From a checkpoint of a small multi-label audio tagger.
Training: soap at rate 0.0016, 11700 steps, batches of 256.
Data: 39062 training examples, 76.7 epochs.
Rows from block 6 of a small multi-label audio tagger, named by matrix and row number. Rows with one number belong to one channel. Each number is 50 + 15 x the weight over its row's rms, rounded and kept within 0 to 99. All counts start at 0.
After each channel's rows are labels from the 100 clips, of 14848, where the channel reaches its highest value: "responds to" is what is common among them; "loudest band" is the band of the loudest frequency at the time of the peak. Only what is clearly more common there than usual is listed. The data: synthesized solo parts of chorales (CocoChorales). In brackets: how many of the 100.
# convs1: first pointwise conv (model.blocks.6.convs.1.weight, 192x192x1), inputs 0-95
# convs3: second pointwise conv (model.blocks.6.convs.3.weight, 192x192x1, transposed), outputs 0-95

convs1.147:52 34 49 52 69 42 43 54 47 52 08 52 44 36 58 91 80 74 57 29 40 31 50 44 63 48 50 42 47 51 70 64 63 27 47 58 68 59 32 45 65 30 65 49 43 57 29 62 51 41 51 58 51 76 42 13 75 60 39 49 56 43 77 61 56 62 58 62 40 62 62 44 43 27 36 23 39 55 57 53 36 61 40 49 57 46 45 54 64 85 64 24 44 28 66 66
convs3.147:47 11 32 43 31 44 42 44 41 66 15 34 35 59 58 54 51 19 37 39 98 69 51 79 54 54 41 54 34 44 15 44 43 39 53 67 81 60 38 42 56 81 55 61 46 49 74 34 29 47 53 33 38 38 27 71 45 60 49 59 27 59 45 33 63 35 56 50 35 49 50 39 52 58 33 51 35 04 75 50 53 53 61 67 71 32 78 14 39 49 48 28 65 33 41 74
responds to: note D#5 (100); violin (46); note E5 (37); note F5 (33)
loudest band: 500 to 1000 Hz (77)

convs1.78:37 36 31 37 63 17 61 66 45 30 48 45 73 26 23 47 57 46 27 57 42 56 30 56 55 34 24 36 56 40 36 65 39 50 46 44 36 44 62 19 67 50 29 40 49 31 36 77 48 77 51 68 56 41 44 52 45 79 79 53 66 54 47 64 30 51 54 64 82 45 62 43 29 60 64 59 29 40 61 66 44 87 51 56 47 42 47 37 27 49 29 41 46 37 45 37
convs3.78:54 65 62 35 35 56 38 40 66 28 46 31 49 58 62 80 37 22 35 68 70 49 64 17 47 39 67 48 78 55 41 68 50 71 51 57 53 34 60 41 47 60 35 43 35 36 47 34 61 54 46 44 49 57 39 58 45 41 79 42 59 60 57 70 27 69 22 51 31 48 42 62 33 52 63 78 42 46 44 33 42 51 59 69 29 48 52 55 57 68 39 42 28 39 67 59
responds to: note F#4 (86); note G#4 (42); note E4 (31); instrument: clarinet (28)
loudest band: 250 to 500 Hz (70)

convs1.44:61 28 61 64 50 30 51 70 76 52 76 45 75 44 30 50 57 81 61 46 36 43 42 69 88 52 30 41 43 35 41 49 66 26 58 71 35 62 66 39 57 73 42 32 37 60 54 43 38 48 43 72 32 65 39 32 38 72 54 34 72 10 58 43 68 37 47 52 63 28 46 48 30 54 50 54 16 40 47 44 43 32 43 76 70 31 56 55 81 54 74 28 33 62 71 52
convs3.44:56 58 39 48 52 54 41 68 64 57 26 53 38 55 56 42 68 86 58 38 59 60 52 51 06 46 84 46 46 41 55 51 52 57 61 74 49 43 24 44 41 72 37 76 58 29 55 52 60 32 51 57 39 39 38 38 58 31 77 54 78 58 56 41 46 61 57 48 26 39 78 26 59 66 65 26 72 40 34 56 61 62 49 39 26 61 82 51 90 42 45 43 71 33 36 20
responds to: note D#4 (100); note D4 (38); note C4 (30); note A#3 (27)
loudest band: 250 to 500 Hz (85)

convs1.178:63 52 29 70 40 38 71 52 40 32 41 55 52 41 44 44 68 20 29 35 51 44 59 52 46 31 67 36 66 66 73 72 39 53 51 62 75 59 58 62 37 50 32 24 38 37 57 73 43 74 47 39 50 49 35 66 61 28 77 45 59 65 50 43 67 57 36 45 48 57 34 35 36 50 53 44 60 49 35 54 28 78 52 62 98 73 54 55 43 58 72 49 48 55 54 54
convs3.178:55 62 67 89 47 44 93 44 49 55 75 43 44 35 69 47 57 42 53 40 45 79 44 57 56 39 41 51 51 70 74 22 53 50 63 55 32 55 44 43 34 81 42 44 59 47 58 68 49 52 54 47 55 56 31 47 45 91 63 57 39 21 38 44 47 25 42 47 65 54 22 75 76 17 68 70 32 69 40 57 68 40 50 37 61 36 27 54 34 41 38 46 49 35 49 31
responds to: note A#4 (71); saxophone (37); note G#4 (33)
loudest band: 250 to 500 Hz (73)

convs1.8:45 51 41 61 64 70 44 56 25 58 13 36 56 34 69 71 50 26 55 31 57 68 40 32 72 42 36 31 82 48 32 42 72 79 58 65 79 68 43 85 22 25 61 57 64 37 54 38 69 46 50 47 19 42 80 36 68 40 37 56 59 37 44 33 50 67 61 63 68 42 50 51 45 33 39 60 55 37 29 60 59 52 40 61 50 16 49 34 76 79 58 56 65 60 77 42
convs3.8:62 50 49 69 52 60 67 34 63 46 76 49 26 41 44 37 42 16 60 61 47 54 59 84 42 55 71 79 95 46 35 52 53 36 39 45 31 63 65 52 77 38 59 35 54 83 31 44 34 48 45 56 30 53 44 37 37 59 74 46 39 85 39 63 58 67 56 63 67 64 81 50 72 68 18 47 37 53 33 33 41 62 70 44 58 71 59 70 53 44 24 54 28 45 28 72
responds to: note G4 (98); note F4 (40); note A4 (33)
loudest band: 250 to 500 Hz (78)

convs1.160:46 47 35 65 53 54 49 63 46 56 67 52 67 60 58 37 54 65 61 54 21 55 29 41 45 70 65 50 28 29 55 38 50 84 41 64 35 65 54 45 42 37 38 60 59 57 49 41 55 32 56 47 82 69 57 35 50 44 53 54 41 35 66 43 74 38 73 71 49 54 68 43 60 38 45 52 33 66 47 42 65 51 53 60 49 77 60 54 40 66 50 59 20 21 71 68
convs3.160:64 44 71 24 49 65 72 58 79 36 76 61 45 06 52 48 37 41 38 45 44 53 40 67 61 54 60 42 41 25 32 32 47 48 62 55 56 64 41 55 54 62 60 23 45 84 56 28 25 60 61 58 28 40 52 75 30 30 31 62 68 28 18 47 65 79 62 53 41 32 71 34 29 38 59 61 45 47 42 75 43 35 54 46 48 63 48 54 47 37 61 62 48 38 50 50
responds to: note A5 (92); note G5 (46); flute (45)
loudest band: 500 to 1000 Hz (73)

convs1.61:51 53 45 37 37 66 37 54 38 55 53 85 65 70 57 64 17 19 65 54 48 64 46 53 76 61 55 79 58 33 64 42 23 69 43 45 56 32 71 76 52 43 32 54 29 41 56 44 39 48 67 48 27 56 63 37 25 58 39 44 51 47 70 67 42 65 85 57 46 29 34 61 42 54 46 24 55 35 43 34 47 46 43 53 69 35 62 62 42 64 55 39 57 71 78 55
convs3.61:42 55 50 54 52 45 35 42 48 58 62 43 59 38 44 58 64 15 59 66 37 34 67 66 56 52 85 47 58 48 51 27 32 34 41 40 23 64 24 38 61 34 56 68 57 54 22 59 44 61 67 58 45 60 53 38 53 46 66 72 48 51 53 60 61 48 57 75 61 45 80 41 62 70 61 68 62 45 34 57 21 74 27 47 19 55 40 43 63 51 54 59 47 67 51 34
responds to: note G5 (98); trumpet (49); note F5 (45); note E5 (27)
loudest band: 1000 to 2000 Hz (36)

convs1.29:99 42 49 61 55 64 35 58 49 63 36 57 47 30 47 59 42 58 44 58 51 22 51 66 69 40 40 56 87 62 50 63 53 14 59 66 34 58 77 44 46 76 10 54 51 71 36 42 50 60 61 48 73 74 45 53 48 59 39 46 38 78 23 57 54 45 45 32 41 24 67 57 61 31 45 63 50 73 37 73 50 52 89 36 51 54 47 56 27 49 45 52 44 54 35 44
convs3.29:21 39 66 52 47 45 36 52 75 48 40 37 54 51 42 61 43 67 48 48 66 31 42 48 71 67 27 39 42 53 42 44 50 05 54 43 43 91 66 70 31 44 86 52 23 56 40 71 40 48 47 58 50 49 42 55 52 34 85 53 38 54 60 48 45 61 79 37 51 39 60 41 33 33 36 44 66 74 44 09 48 50 31 43 56 90 51 47 57 82 60 55 70 50 40 46
responds to: note A#4 (100); note C5 (42); note G#4 (38); oboe (30)
loudest band: 250 to 500 Hz (80)

convs1.32:43 25 46 28 67 70 37 66 44 52 39 44 35 48 66 48 87 33 41 49 48 37 59 53 55 63 67 64 50 40 74 56 65 44 41 44 85 76 27 60 46 20 64 24 72 66 51 43 58 57 66 59 45 59 63 17 51 54 34 56 55 44 70 47 46 54 55 73 35 31 69 22 23 40 59 60 49 33 28 39 35 45 54 35 75 52 36 50 60 63 50 58 47 21 40 46
convs3.32:58 43 51 63 80 17 19 41 38 49 66 44 54 36 66 25 41 34 56 34 31 61 43 33 47 49 28 58 64 48 66 61 37 79 24 33 32 42 69 64 63 22 51 68 51 50 39 50 54 40 63 48 55 42 64 37 41 47 43 48 44 83 58 66 30 79 59 42 76 07 40 52 25 56 65 35 26 81 47 45 21 53 69 43 19 38 38 65 61 44 62 54 39 64 70 31
responds to: note D#5 (100); note F5 (42); note C#5 (37); flute (28)
loudest band: 500 to 1000 Hz (75)

convs1.62:31 64 62 50 62 47 33 55 44 22 31 29 25 47 30 41 44 68 59 40 19 49 56 63 67 52 44 34 29 50 62 38 51 47 58 63 28 51 45 40 41 85 62 26 59 51 35 58 38 56 52 64 40 88 52 39 39 39 62 53 71 51 36 60 82 51 59 60 32 43 48 68 38 86 60 33 45 33 51 48 66 80 48 54 76 60 40 83 50 32 51 57 33 75 50 34
convs3.62:22 49 13 42 58 59 48 57 45 51 59 44 63 62 58 54 48 63 52 35 47 50 51 45 48 48 29 35 46 62 65 50 53 24 53 57 84 48 46 58 51 41 66 36 45 82 54 52 70 65 55 44 35 38 50 46 44 32 65 43 44 70 48 66 11 43 49 35 67 41 54 80 49 41 48 19 37 52 53 49 63 52 44 40 48 41 65 50 47 31 42 48 16 48 70 50
responds to: note D#4 (100); note D4 (31); clarinet (25)
loudest band: 250 to 500 Hz (82)

convs1.139:53 59 41 42 43 57 60 47 53 31 60 43 46 57 35 50 30 55 45 43 39 49 73 71 53 42 63 38 51 45 45 58 54 50 51 63 53 41 15 53 61 66 47 79 49 42 60 42 63 48 50 64 26 58 53 39 27 45 55 53 47 55 64 41 40 59 59 33 37 41 71 57 40 48 54 60 44 23 56 54 59 58 62 40 66 52 74 56 56 50 71 52 57 46 64 53
convs3.139:53 76 64 42 41 54 38 70 30 37 65 42 49 42 43 53 39 79 65 60 56 75 67 59 35 57 26 55 47 48 59 53 42 56 57 66 20 59 36 65 77 29 40 50 62 23 62 24 26 54 31 55 47 55 56 68 35 19 47 29 33 55 54 47 39 43 57 14 45 58 46 60 56 28 51 47 46 33 62 50 45 50 66 53 77 42 70 38 93 57 66 49 50 45 58 61
responds to: note F#4 (85); note G#4 (48); note F4 (32); note D#4 (27)
loudest band: 250 to 500 Hz (67)

convs1.151:46 60 38 42 27 36 58 46 39 40 36 53 62 63 69 62 58 12 49 47 10 39 56 70 40 51 46 62 40 48 35 55 60 56 75 65 30 48 62 51 52 61 64 11 33 31 53 53 26 45 67 42 57 79 56 40 23 73 34 46 37 47 63 59 61 49 44 38 51 44 38 65 32 60 48 48 61 45 25 46 28 21 61 56 49 42 07 74 44 33 49 53 29 41 50 50
convs3.151:53 40 32 37 36 43 58 32 59 56 76 70 44 64 78 63 58 55 51 34 54 47 48 61 33 30 35 47 40 50 76 63 50 40 41 50 64 65 54 59 30 67 36 84 63 71 49 58 40 43 38 28 60 20 65 59 40 47 47 47 56 34 54 34 38 38 37 39 46 41 39 68 35 36 39 54 20 26 38 72 35 68 42 38 51 66 37 47 37 86 45 42 40 54 58 58
responds to: note G5 (96); trumpet (46); violin (44); note F5 (42)
loudest band: 1000 to 2000 Hz (39)

convs1.15:57 45 55 66 56 40 26 33 65 68 57 55 33 74 55 59 50 46 70 49 56 58 39 63 44 53 40 49 48 53 52 28 58 35 37 39 33 50 46 44 39 38 51 38 48 66 54 36 56 40 35 42 62 78 66 79 45 40 20 39 75 49 60 40 59 37 66 73 40 19 47 32 29 40 32 34 31 37 50 58 38 54 78 61 34 32 29 43 40 55 54 67 35 50 31 32
convs3.15:78 40 67 74 51 61 49 59 52 33 41 47 60 36 12 66 73 45 62 53 31 28 48 67 21 84 70 55 13 48 36 46 27 43 56 56 49 44 42 23 74 32 44 46 60 41 53 30 69 36 64 16 48 42 45 75 21 63 67 33 61 70 47 61 51 55 55 72 36 47 66 59 29 71 52 49 62 60 49 79 26 62 57 42 58 50 66 34 70 65 31 47 47 45 49 55
responds to: note A5 (97); note G5 (59); flute (29); note A#5 (26)
loudest band: 500 to 1000 Hz (82)

convs1.127:38 42 76 45 34 51 41 67 40 52 54 53 21 58 45 39 82 54 60 59 57 60 33 49 47 82 58 38 49 61 66 47 52 57 68 14 82 79 61 48 63 19 80 22 60 49 57 62 69 62 30 52 64 70 44 36 47 77 46 51 63 65 65 51 94 54 51 50 26 65 55 40 18 67 63 67 87 42 68 63 44 30 68 58 49 50 36 33 46 56 59 49 60 30 60 59
convs3.127:45 55 18 31 32 39 79 69 62 32 55 61 53 64 40 25 64 42 35 45 65 67 27 59 36 73 52 47 18 50 46 38 36 21 46 73 68 74 48 71 72 73 53 56 51 59 56 81 31 52 40 57 47 62 45 51 53 30 41 39 41 61 49 49 65 51 44 70 39 39 67 25 40 52 37 18 77 33 40 32 88 27 56 59 51 40 75 50 54 60 64 69 54 47 44 51
responds to: note D#5 (91); note C#5 (39); note F5 (34); violin (34)
loudest band: 500 to 1000 Hz (63); 1000 to 2000 Hz (29)