{"n_mels": 80, "win_length": 512, "depths": [2, 5, 5], "num_labels": 51, "residual_init": "zero_last", "learning_rate": 0.0016, "beta1": 0.9, "eps": 1e-08, "merge_dims": true, "batch_size": 256, "lr_schedule": "cosine", "final_lr_fraction": 0.01}
Rows from block 6 of a small multi-label audio tagger, named by matrix and row number. Rows with one number belong to one channel. Each number is 128 + 24 x the weight over its row's rms, rounded and kept within 0 to 255. All counts start at 0.
After each channel's rows are labels from the 100 clips, of 14848, where the channel reaches its highest value: "strongest on" is what is common among them. Only what is clearly more common there than usual is listed. The data: synthesized solo parts of chorales (CocoChorales).
# convs1: first pointwise conv (model.blocks.6.convs.1.weight, 192x192x1), inputs 96-191
# convs3: second pointwise conv (model.blocks.6.convs.3.weight, 192x192x1, transposed), outputs 96-191

convs1.149 [128  92 108 131 124 129 105 125 197 125  86 132 134  94 117  98 117 105 135 107 125 134 153 117 117  86 103 145 103 121 121 128 131 177 114 183 162 150 102 126 120 161 122 117 138 159 191 150 131 154 103 149 147 126 128 143 128 125 112 114 153 128 150 102 114 107 133 156 126 137 137 152 130 160 100 131 117 148 152 134 167 137 103 163 130 104 142 124 103 122 101 157 140 158 107 143]
convs3.149 [107 150  78 162 140  93  84 135 152 126 120 143 163 116 111 150 122 172 173 117 161 133 134 128 135  79 119 150 146 106 122 117 136 140 160  96 131 132 131 145 100 140 137 167 141 147 140 151 125 102 125  99 121 111 118 113 164 133 129 149 132 140  73 121 132 128 118 146 119 141 146 147 121 157  93 125 147 121 130 151 147 132  90 124 162 128 146 133  93 111 138 134 109 118 130 141]
strongest on: note B3; note C#4; note G#3; note C5

convs1.60 [133  91 153 128 137 102 133 134 132 178 131 113 104 167 144  67 125 128 124 112 161 128 102 149 114 124 100 130 126  85 159  70 159 162 142 116 121 160 116 116 142 143 113 160 103  99 133 106 146 129 115 158 149 120 159 140 145 121 113 147 174 134 179 118 119 136 152 122 140  76 154 121  66 102 167  86 127 134  93 109  90 121 124 135 100  87 155 127 116  53 163 131  97 120 102 133]
convs3.60 [120 109 133 111 124 121 131 147 155 136 102 120 122 124 145 145 103 165 178 128 129  96  95 102  45 135 184 112 110 125 121  85 150 127 113 149 128 160  77 145 135 147 112 133 140 139 110 152 121 149 164 126 169  82 135 116 119 109 123 125 153 110  94  93 116 107  86 104 177 111  84 112 155 110 133 150 125 113 190 126 108 113 127 168 104 109 162 108 147  47 147 135 127 120 135 154]
strongest on: note A#3; cello; note G#3

convs1.5 [125 172 112 149 129 175 152 141  92 111 170 100 128 120 121  92 128 108 117 129 102 125 144 130 133 107  86 152 120 109 121 147 206 134 125  93 142 137 142 144 151 138 145 122 173 153  92 131 139 123 100 105  84 125 124 151 139 127 135 161 152 157 129 132 166 158 110 150 150 162 139 138  84 146 124 119  97 161 115 130 143 140 120 121 166 119  67 136 126 123 104 118 127  71 151 160]
convs3.5 [140 130 128 144 127 133 139 140 116 118 133 143 140 132  91 125 119  75 152 143 164 175 105  95 118 105 131 100 141 101 134 108 188 118 119 148 142 134 107 145 131 147 113 118 164 156 120 100 159 142 121 122 174 119 140 115 119 147 124  90 104  95 151 185 156 107 146 156 159 127 158 110 132 146 139 135  74 143 115 125 133 112 145 163 130 125  81 137 149 116 124 129 146 185 107 159]
strongest on: note E5; violin; note D5; note F#5

convs1.107 [ 95 128 116 165 131 146 123 143 103  96 193 113 134 111 157 148 132 151 140 136 165 141 124 151 160 132 120 166 137  84 151 140 109 111 150 125 118 105 122 132 119 127 164  91  97 127 151  90 164 160 130 165 141 108 121 144 149 101  98 127 140 147  96 116 137 128 159 140 136  91 129 142 100  92 154 135 171 156 139  89 101 134 147 112 149 174 117  95 153 115 131 118  89 148 108 141]
convs3.107 [148 142 126 117 122 142 124  94 114 108 198 139 107 134 151 130 141 124 120 139  85 126 104  91 120 136 145 119 144 132 160 117 131 100 121 183 123 111  83 114 126 126  89 146 125 109 163  73 113 107 162 147 138 160 132 118  99 127 120 121 120 150 118 147 111 148 141 120 132 129 149 105 115 136 178 133 138 155 115 137  94 131 125 118 132 184  90  98 136 122 130 160  99 157 173 131]
strongest on: note B3; note A3; note C#4; cello

convs1.112 [123 105 129 121 139 182 142 111 173 164 123 109 166 136 139 118 124 103 111  93 141  58 130 126 111 119 114  98 141 100 130 171  97 167 110 126  87  84 114 186 120 157 131 113 127  86 121 119 171 149 122 127 124 153 129 112 154 132 181 119 116 136 142  95 110 101 135  92 129 117 123 142 158 108 118 190 115 122 163 138 152 121 114 153 152 138  86  99 138 114 123 176 134 120 119 151]
convs3.112 [ 84 164  93 147  95 134  96 130 124 120  97 136 162 111 120 138 129  81 185 117 122  71 114 126 136 166 157 121 133 131 126  82 110 113 160 132 134 151 128  87 106 137 147 150 140 144 147  80 113 123 130 139 115  95 118 124 151 131 101 149 139 109 132 145 110 138 128 139 123 100 112 158  98 155 121 100 104 152 129 138 146 108 135 164 129 155  95 120 155 128 143 143 113 142 165 139]
strongest on: note B2; note E3; bassoon; note F#3

convs1.55 [119 113 155 142 137 137 133 148 164 144 124  86  97 147 112 122 128 152 133 162 141  87 111 152 116 120 111 115 126 118 123 130 123 100  87 117  80 155 114 118 118 149 157 127 121 115 102 121 145 106 130 129 103 119 114 133 128 132 158 123 128 141 122 124 165 127 153  94 100 110 137 147  84  73 134 133 146 112  99 148 126  97 152 139 109 118 137 157 163 104 111 124 129 149  77 119]
convs3.55 [154 122 153 115 165  95 135 140 160 149 103 124 127  81 111 130 121  83 110 130 106  57  99 114 149 120 109 110 108 120 102  99 123 132 135 144 169 106 103 103 143 129 136 156 113 150 128 135 150 139 107  94 127  91 164 115 133 107 114 124 130 115 139 138 160 107 113  84  79 148 141 149  74  96 126 151 120 133  93 111 155 192 168 115 135 109 127 152 120 162 104 112 117 105 118 131]
strongest on: note G#3; note A#3; cello; note F#3

convs1.144 [120 117 153 159 130  95 142 132 124 100 125 133  72 110 143  71 119 133 115 117  96 106 120 176 112 152  42 148 118 111 137 140 162 139 133 129 133 156  99 173 150 138 112 117 100 121 119 144 151  79 127 146 116  96 120 121 106 136 141 124 107 104 104 120 141 103 154  96  99 134 154 111  83 132 134  93 130 117 125 140 101 123 119 132 120 126 129  96 124  84 105 118 129 110 110 128]
convs3.144 [133 150 103 129 139 129 176 106 137 126  93 126 105 151 115 153 148 143 139 135 152 145 156 141  60 104 130 154  97  92 151 147 103 100 137 105  87 157 140  95 117 134 145 163 117 119 143 143 130 139 161 147 105  76 105 126 155 152 104  92 123 150 133 125 152 149 141 152 122 171 155 156 122 120 126 157 139 209 166 121 137 112 117 108 130 127 111  99  96 128 133 125 116 134 199 120]
strongest on: note A#3; cello; note G#3; note C4

convs1.77 [125 141 157 124  84 135 115 103 111  87  56 112 141 181 120 115 120 140 121 150  98  89 144 149 138 113 102 159  85 111  79 107 112 111 165 118 110 138 133 117 154 162 147 111 106 140 137 129 149  87 138  89 164 179 148 114 127 118 126 164 106 130 138 123 132 155 138 130  97 137 152 137  97 133  87 112 175 118  81 132 121 126 125 118 116 137 107 117 117 134 145 115  93 132 116 130]
convs3.77 [124 133 128 128 106 118 153 110 135 115 146  92  90 122 153 169 130  99 112 105 123 180 137 139 156 157 166 149 103 113 118 163 109 129 148 122 118 126 148 129 142 140 140 141  96  86 127 132 147 121 113 105 153 134 123 126 110  88 152 130 133 134 158 116 147 120 108 127 151 125 170 142 110 176 143 144  91 182 164 149  99  65 169 140 155 118 166 142  89 144 118 159 159 111 160 164]
strongest on: note A#3; cello; note G#3; note C4

convs1.16 [121 120 137 144 122 125 138 113 108 131 134  79 105 137 114 158 140 106 120 118 140 127 118 123 149 150 101 145 125 153 137 138 102 114 150 156  97 145 123 126 129 122 109  95 135 107 126 138 143 154  87 114  92  99 172 137 143 148 118 121 117 107 105 114 139 133 148 117 125 138  99 107 164 109 166 122 101 159 126  92  72 152 162 120 122 102 111 168 159 101 162 105 118 132 119 110]
convs3.16 [ 89 102  96 113 143 106 139 124 140 128 103 113 157 154 133 105 103 141 159 117 139 106 110 131 144  79 179 150 159 119 112 141 117 148 135 116  90 156 134 128 118 161 139 138 115 186 136 139 127 155  78 123 112 129 121 142 176 146 161 140 117 165 152 104 109 104 108 139 157 139 148 131 111 118 115 162 139 170 152 150 149 154 127 139 159 121 121 116 135 144 147 138 110 116  86 165]
strongest on: note G#3; note A4; instrument: cello; bassoon

convs1.116 [ 88 132 115  99 144 117 103 164  99 128 105 113 158 145 145 117 177 156 165 118 120 104 132 122 108 132 128 124 141 146  88  89 113 148 111 137 187 159  82 126 117 145 121 110  94 118 120 160 163 113  93 106 150 157 119 124 109 130 133 117 114 118 189 151 113 154 118 164 159 108 110 136 123  89 109 166 166 113 119 108 128 150 135 134 156 130 131 154 122 129 129 161 121 148 116 151]
convs3.116 [140 140 156 137 118 158 121 134 134 126 111 133 182 135 136 134 134 164 140 143 133  61 126 159 129 111 118 123  99  86  90 104  93 104 181 124 108 130 168  81 143  85 139 129 105 108 141 142 189 130 154 142  85 137 125 143 138 159  90 153 112 124 147  90  98 154  98 138 146 134 111 122 130  89 129 167 105 136 159 161 113 143 168  68 110 115 135 110 141 139 130 166 136 142 122 100]
strongest on: note E5; flute; note D5; note F5

convs1.56 [118 146 141 148 134 141 120 130 114 155 115 105 138 115 106 150 172 109  99 122 139 189 108  96 153 120 117 101 127  93 110  85 146 135 106 149 126 184 162  90 167 146 129  80 170 145 109 122 105  72 181 131  98 146 140 156 110 126 151 143 118 125 117 149 155 146 103 131 141 109 141 126 155 115 105 120 163 138 117 119  91 140 137 165 152 168 148 163  90 159 123  95 103 122 147 135]
convs3.56 [ 90 136  93 106 123 145  91  69 132  83 124 116 130  95  80 101  98  98 146  88 140  95 126 129 136 147 137 156 123 121 164 129 118 133 115 155 125 181 122 125 124 162 133  70 102 113 136 152 119  81 139 103  84 122 117 108 129 111 125 133 108 147  81 166 124 121 127 150 140 106 105 105 103 134 124 129 148 158 137  90 150 125 124  97 136 113 100  87 126 160 120 131 131 129 110 184]
strongest on: note B2; note B3; note E4; instrument: bassoon

convs1.4 [109  91 167 128 125 113 124 126 145 135 130 152 125 126 158 132 175  94 100 105  84 128 141 127 135 148 124 155  87 122 121 108 149 202 201  96 130 130 156 144 130 141 141 129 125 154 131 119 114 144 105 153  76 108  98 128 135 140 125 123 112 132 133 115  67  90 139 116 123 143 113 121 120 122 105 104 120 129 146 145 127 118  78 122 111 173 126 128 123 109 107 149 124 119 129 124]
convs3.4 [110 146 104 118 110 146 105 167 125 153 139 112 110 159 149 110 125 102 137 167 137  99 122 120 108 101 142 107 111 171  78  99 134  82 160 121 153 156  85 101 130 115 119 148 120 125  88 139 174 124  97 159 123  98 143 118 109 119 104 110 157 109 110 121 178 113 131 145 145 135 127 112 138  97  94 136 116  88 130 102 143 148 155 140 120 141 127 147 114 157 113 112 140  89 139 141]
strongest on: note G#3; note A5; cello; note G5

convs1.57 [167  97 132 137 156 112 107 106 142 125  96 125  94 132 151 134 133 165 156 143 150  74 153 133 134 135 109 135 158 143 141 116 107 191 128 143 113 137 137 131 117 137 129 139  74 109 148 148 122 137 203 129 139 100 150 109 109 137 136  82 121 162 112 141 137 145 153 103 108 120 137 127 145 116 111 143 146 110 106 149 118 110 140 121 112 108 130 120 124 104 125 118 120 140 115 127]
convs3.57 [136 116  99 122 128 122 147 134 134 124 127 159 160 161 130 129  83 119 133 155 188 120 165 143  98 111 138  99 121 111 118 158 172  91 114 174 126 140 115 146 121 131 114  79 136 134 123 109 136 153 149  92 125 130 109  98 123 117 135  97 139 107 156 173 150 130 130 178 145 115 145  72 171 153 152 109  86 102 102 155 163 113 171 144  96 123 105 127 143 115 144 147 175 134 131 114]
strongest on: note E5; note D5; note G5; note F#5

convs1.118 [156  97 122 143 152 111  99 147  93 105 101 133  89 147 146 171 128 172 129 140 103  87 164 169 105 161 127 116 125 113  96 103 112 128 111 133 123 157  80 159 106 130  89  87  83 176 128 127 110 164 127 110 162 111 136 129  92 139 133 105 170 113 112  86 138 100 146  99 148 122 102 138 138 122 144 109 113 105 134 132 162 145 114 126 118 109 177 146 106 101 149 108 158 144 130 118]
convs3.118 [100 132  95 130 133 178 111 126 148 157 125  97  74  91 157 168  86 138 135 179 166 105  98 107 147 125 116 153 118  98  88 134  91 143 131 120 153 146 187 148 134 126 108 170  68 150 173 137  71 138  94 119  73 152 132 106 143 114 107 121 118 151 145 144 132 118 124 104 116 141 114 165 135  70 103 128 119 159 160 143 133  93 137 118 101 119 149 137 109 117 141 124 113  68 147 100]
strongest on: note E5; note D5; note F#5

convs1.148 [101 133 165 116  80 133 144 115 148 114  70 106 138 115 128 145 111 142 122 104  89 116 138 111 121 142 143  89 121 144 126 140 148 162 102 157 121 136  85 109 137 130 117 140 107 129 145 148 131 130 118 128  87 125  86 166 137 127 135 113 140 118 137 129 143 131 116 156 149 188 124 131 123 137  85 146  98 132 119 131 140 132 132 123 139 115 141 132 156 153 119 139 151 128 115 162]
convs3.148 [149 149 111 148  93 141 100 137 106 116 198 130 122 122 141 125 149 109 111 128  83 135 137 118 121 105 131 101 173 152 178  89 132 112 124 147 109 106 125 103 141  95  95 160 141 104 137 110 147 139 161 149 144 166 135  91  98 140 138 132 108 136 131 134 151 158 104 128 122 148 148 121 115 154 177 172 122 156 115  90  92 157 137  87 135 147 119 105 130 118 149 157 112 163 145 120]
strongest on: note B3; tuba; note C#4; note A3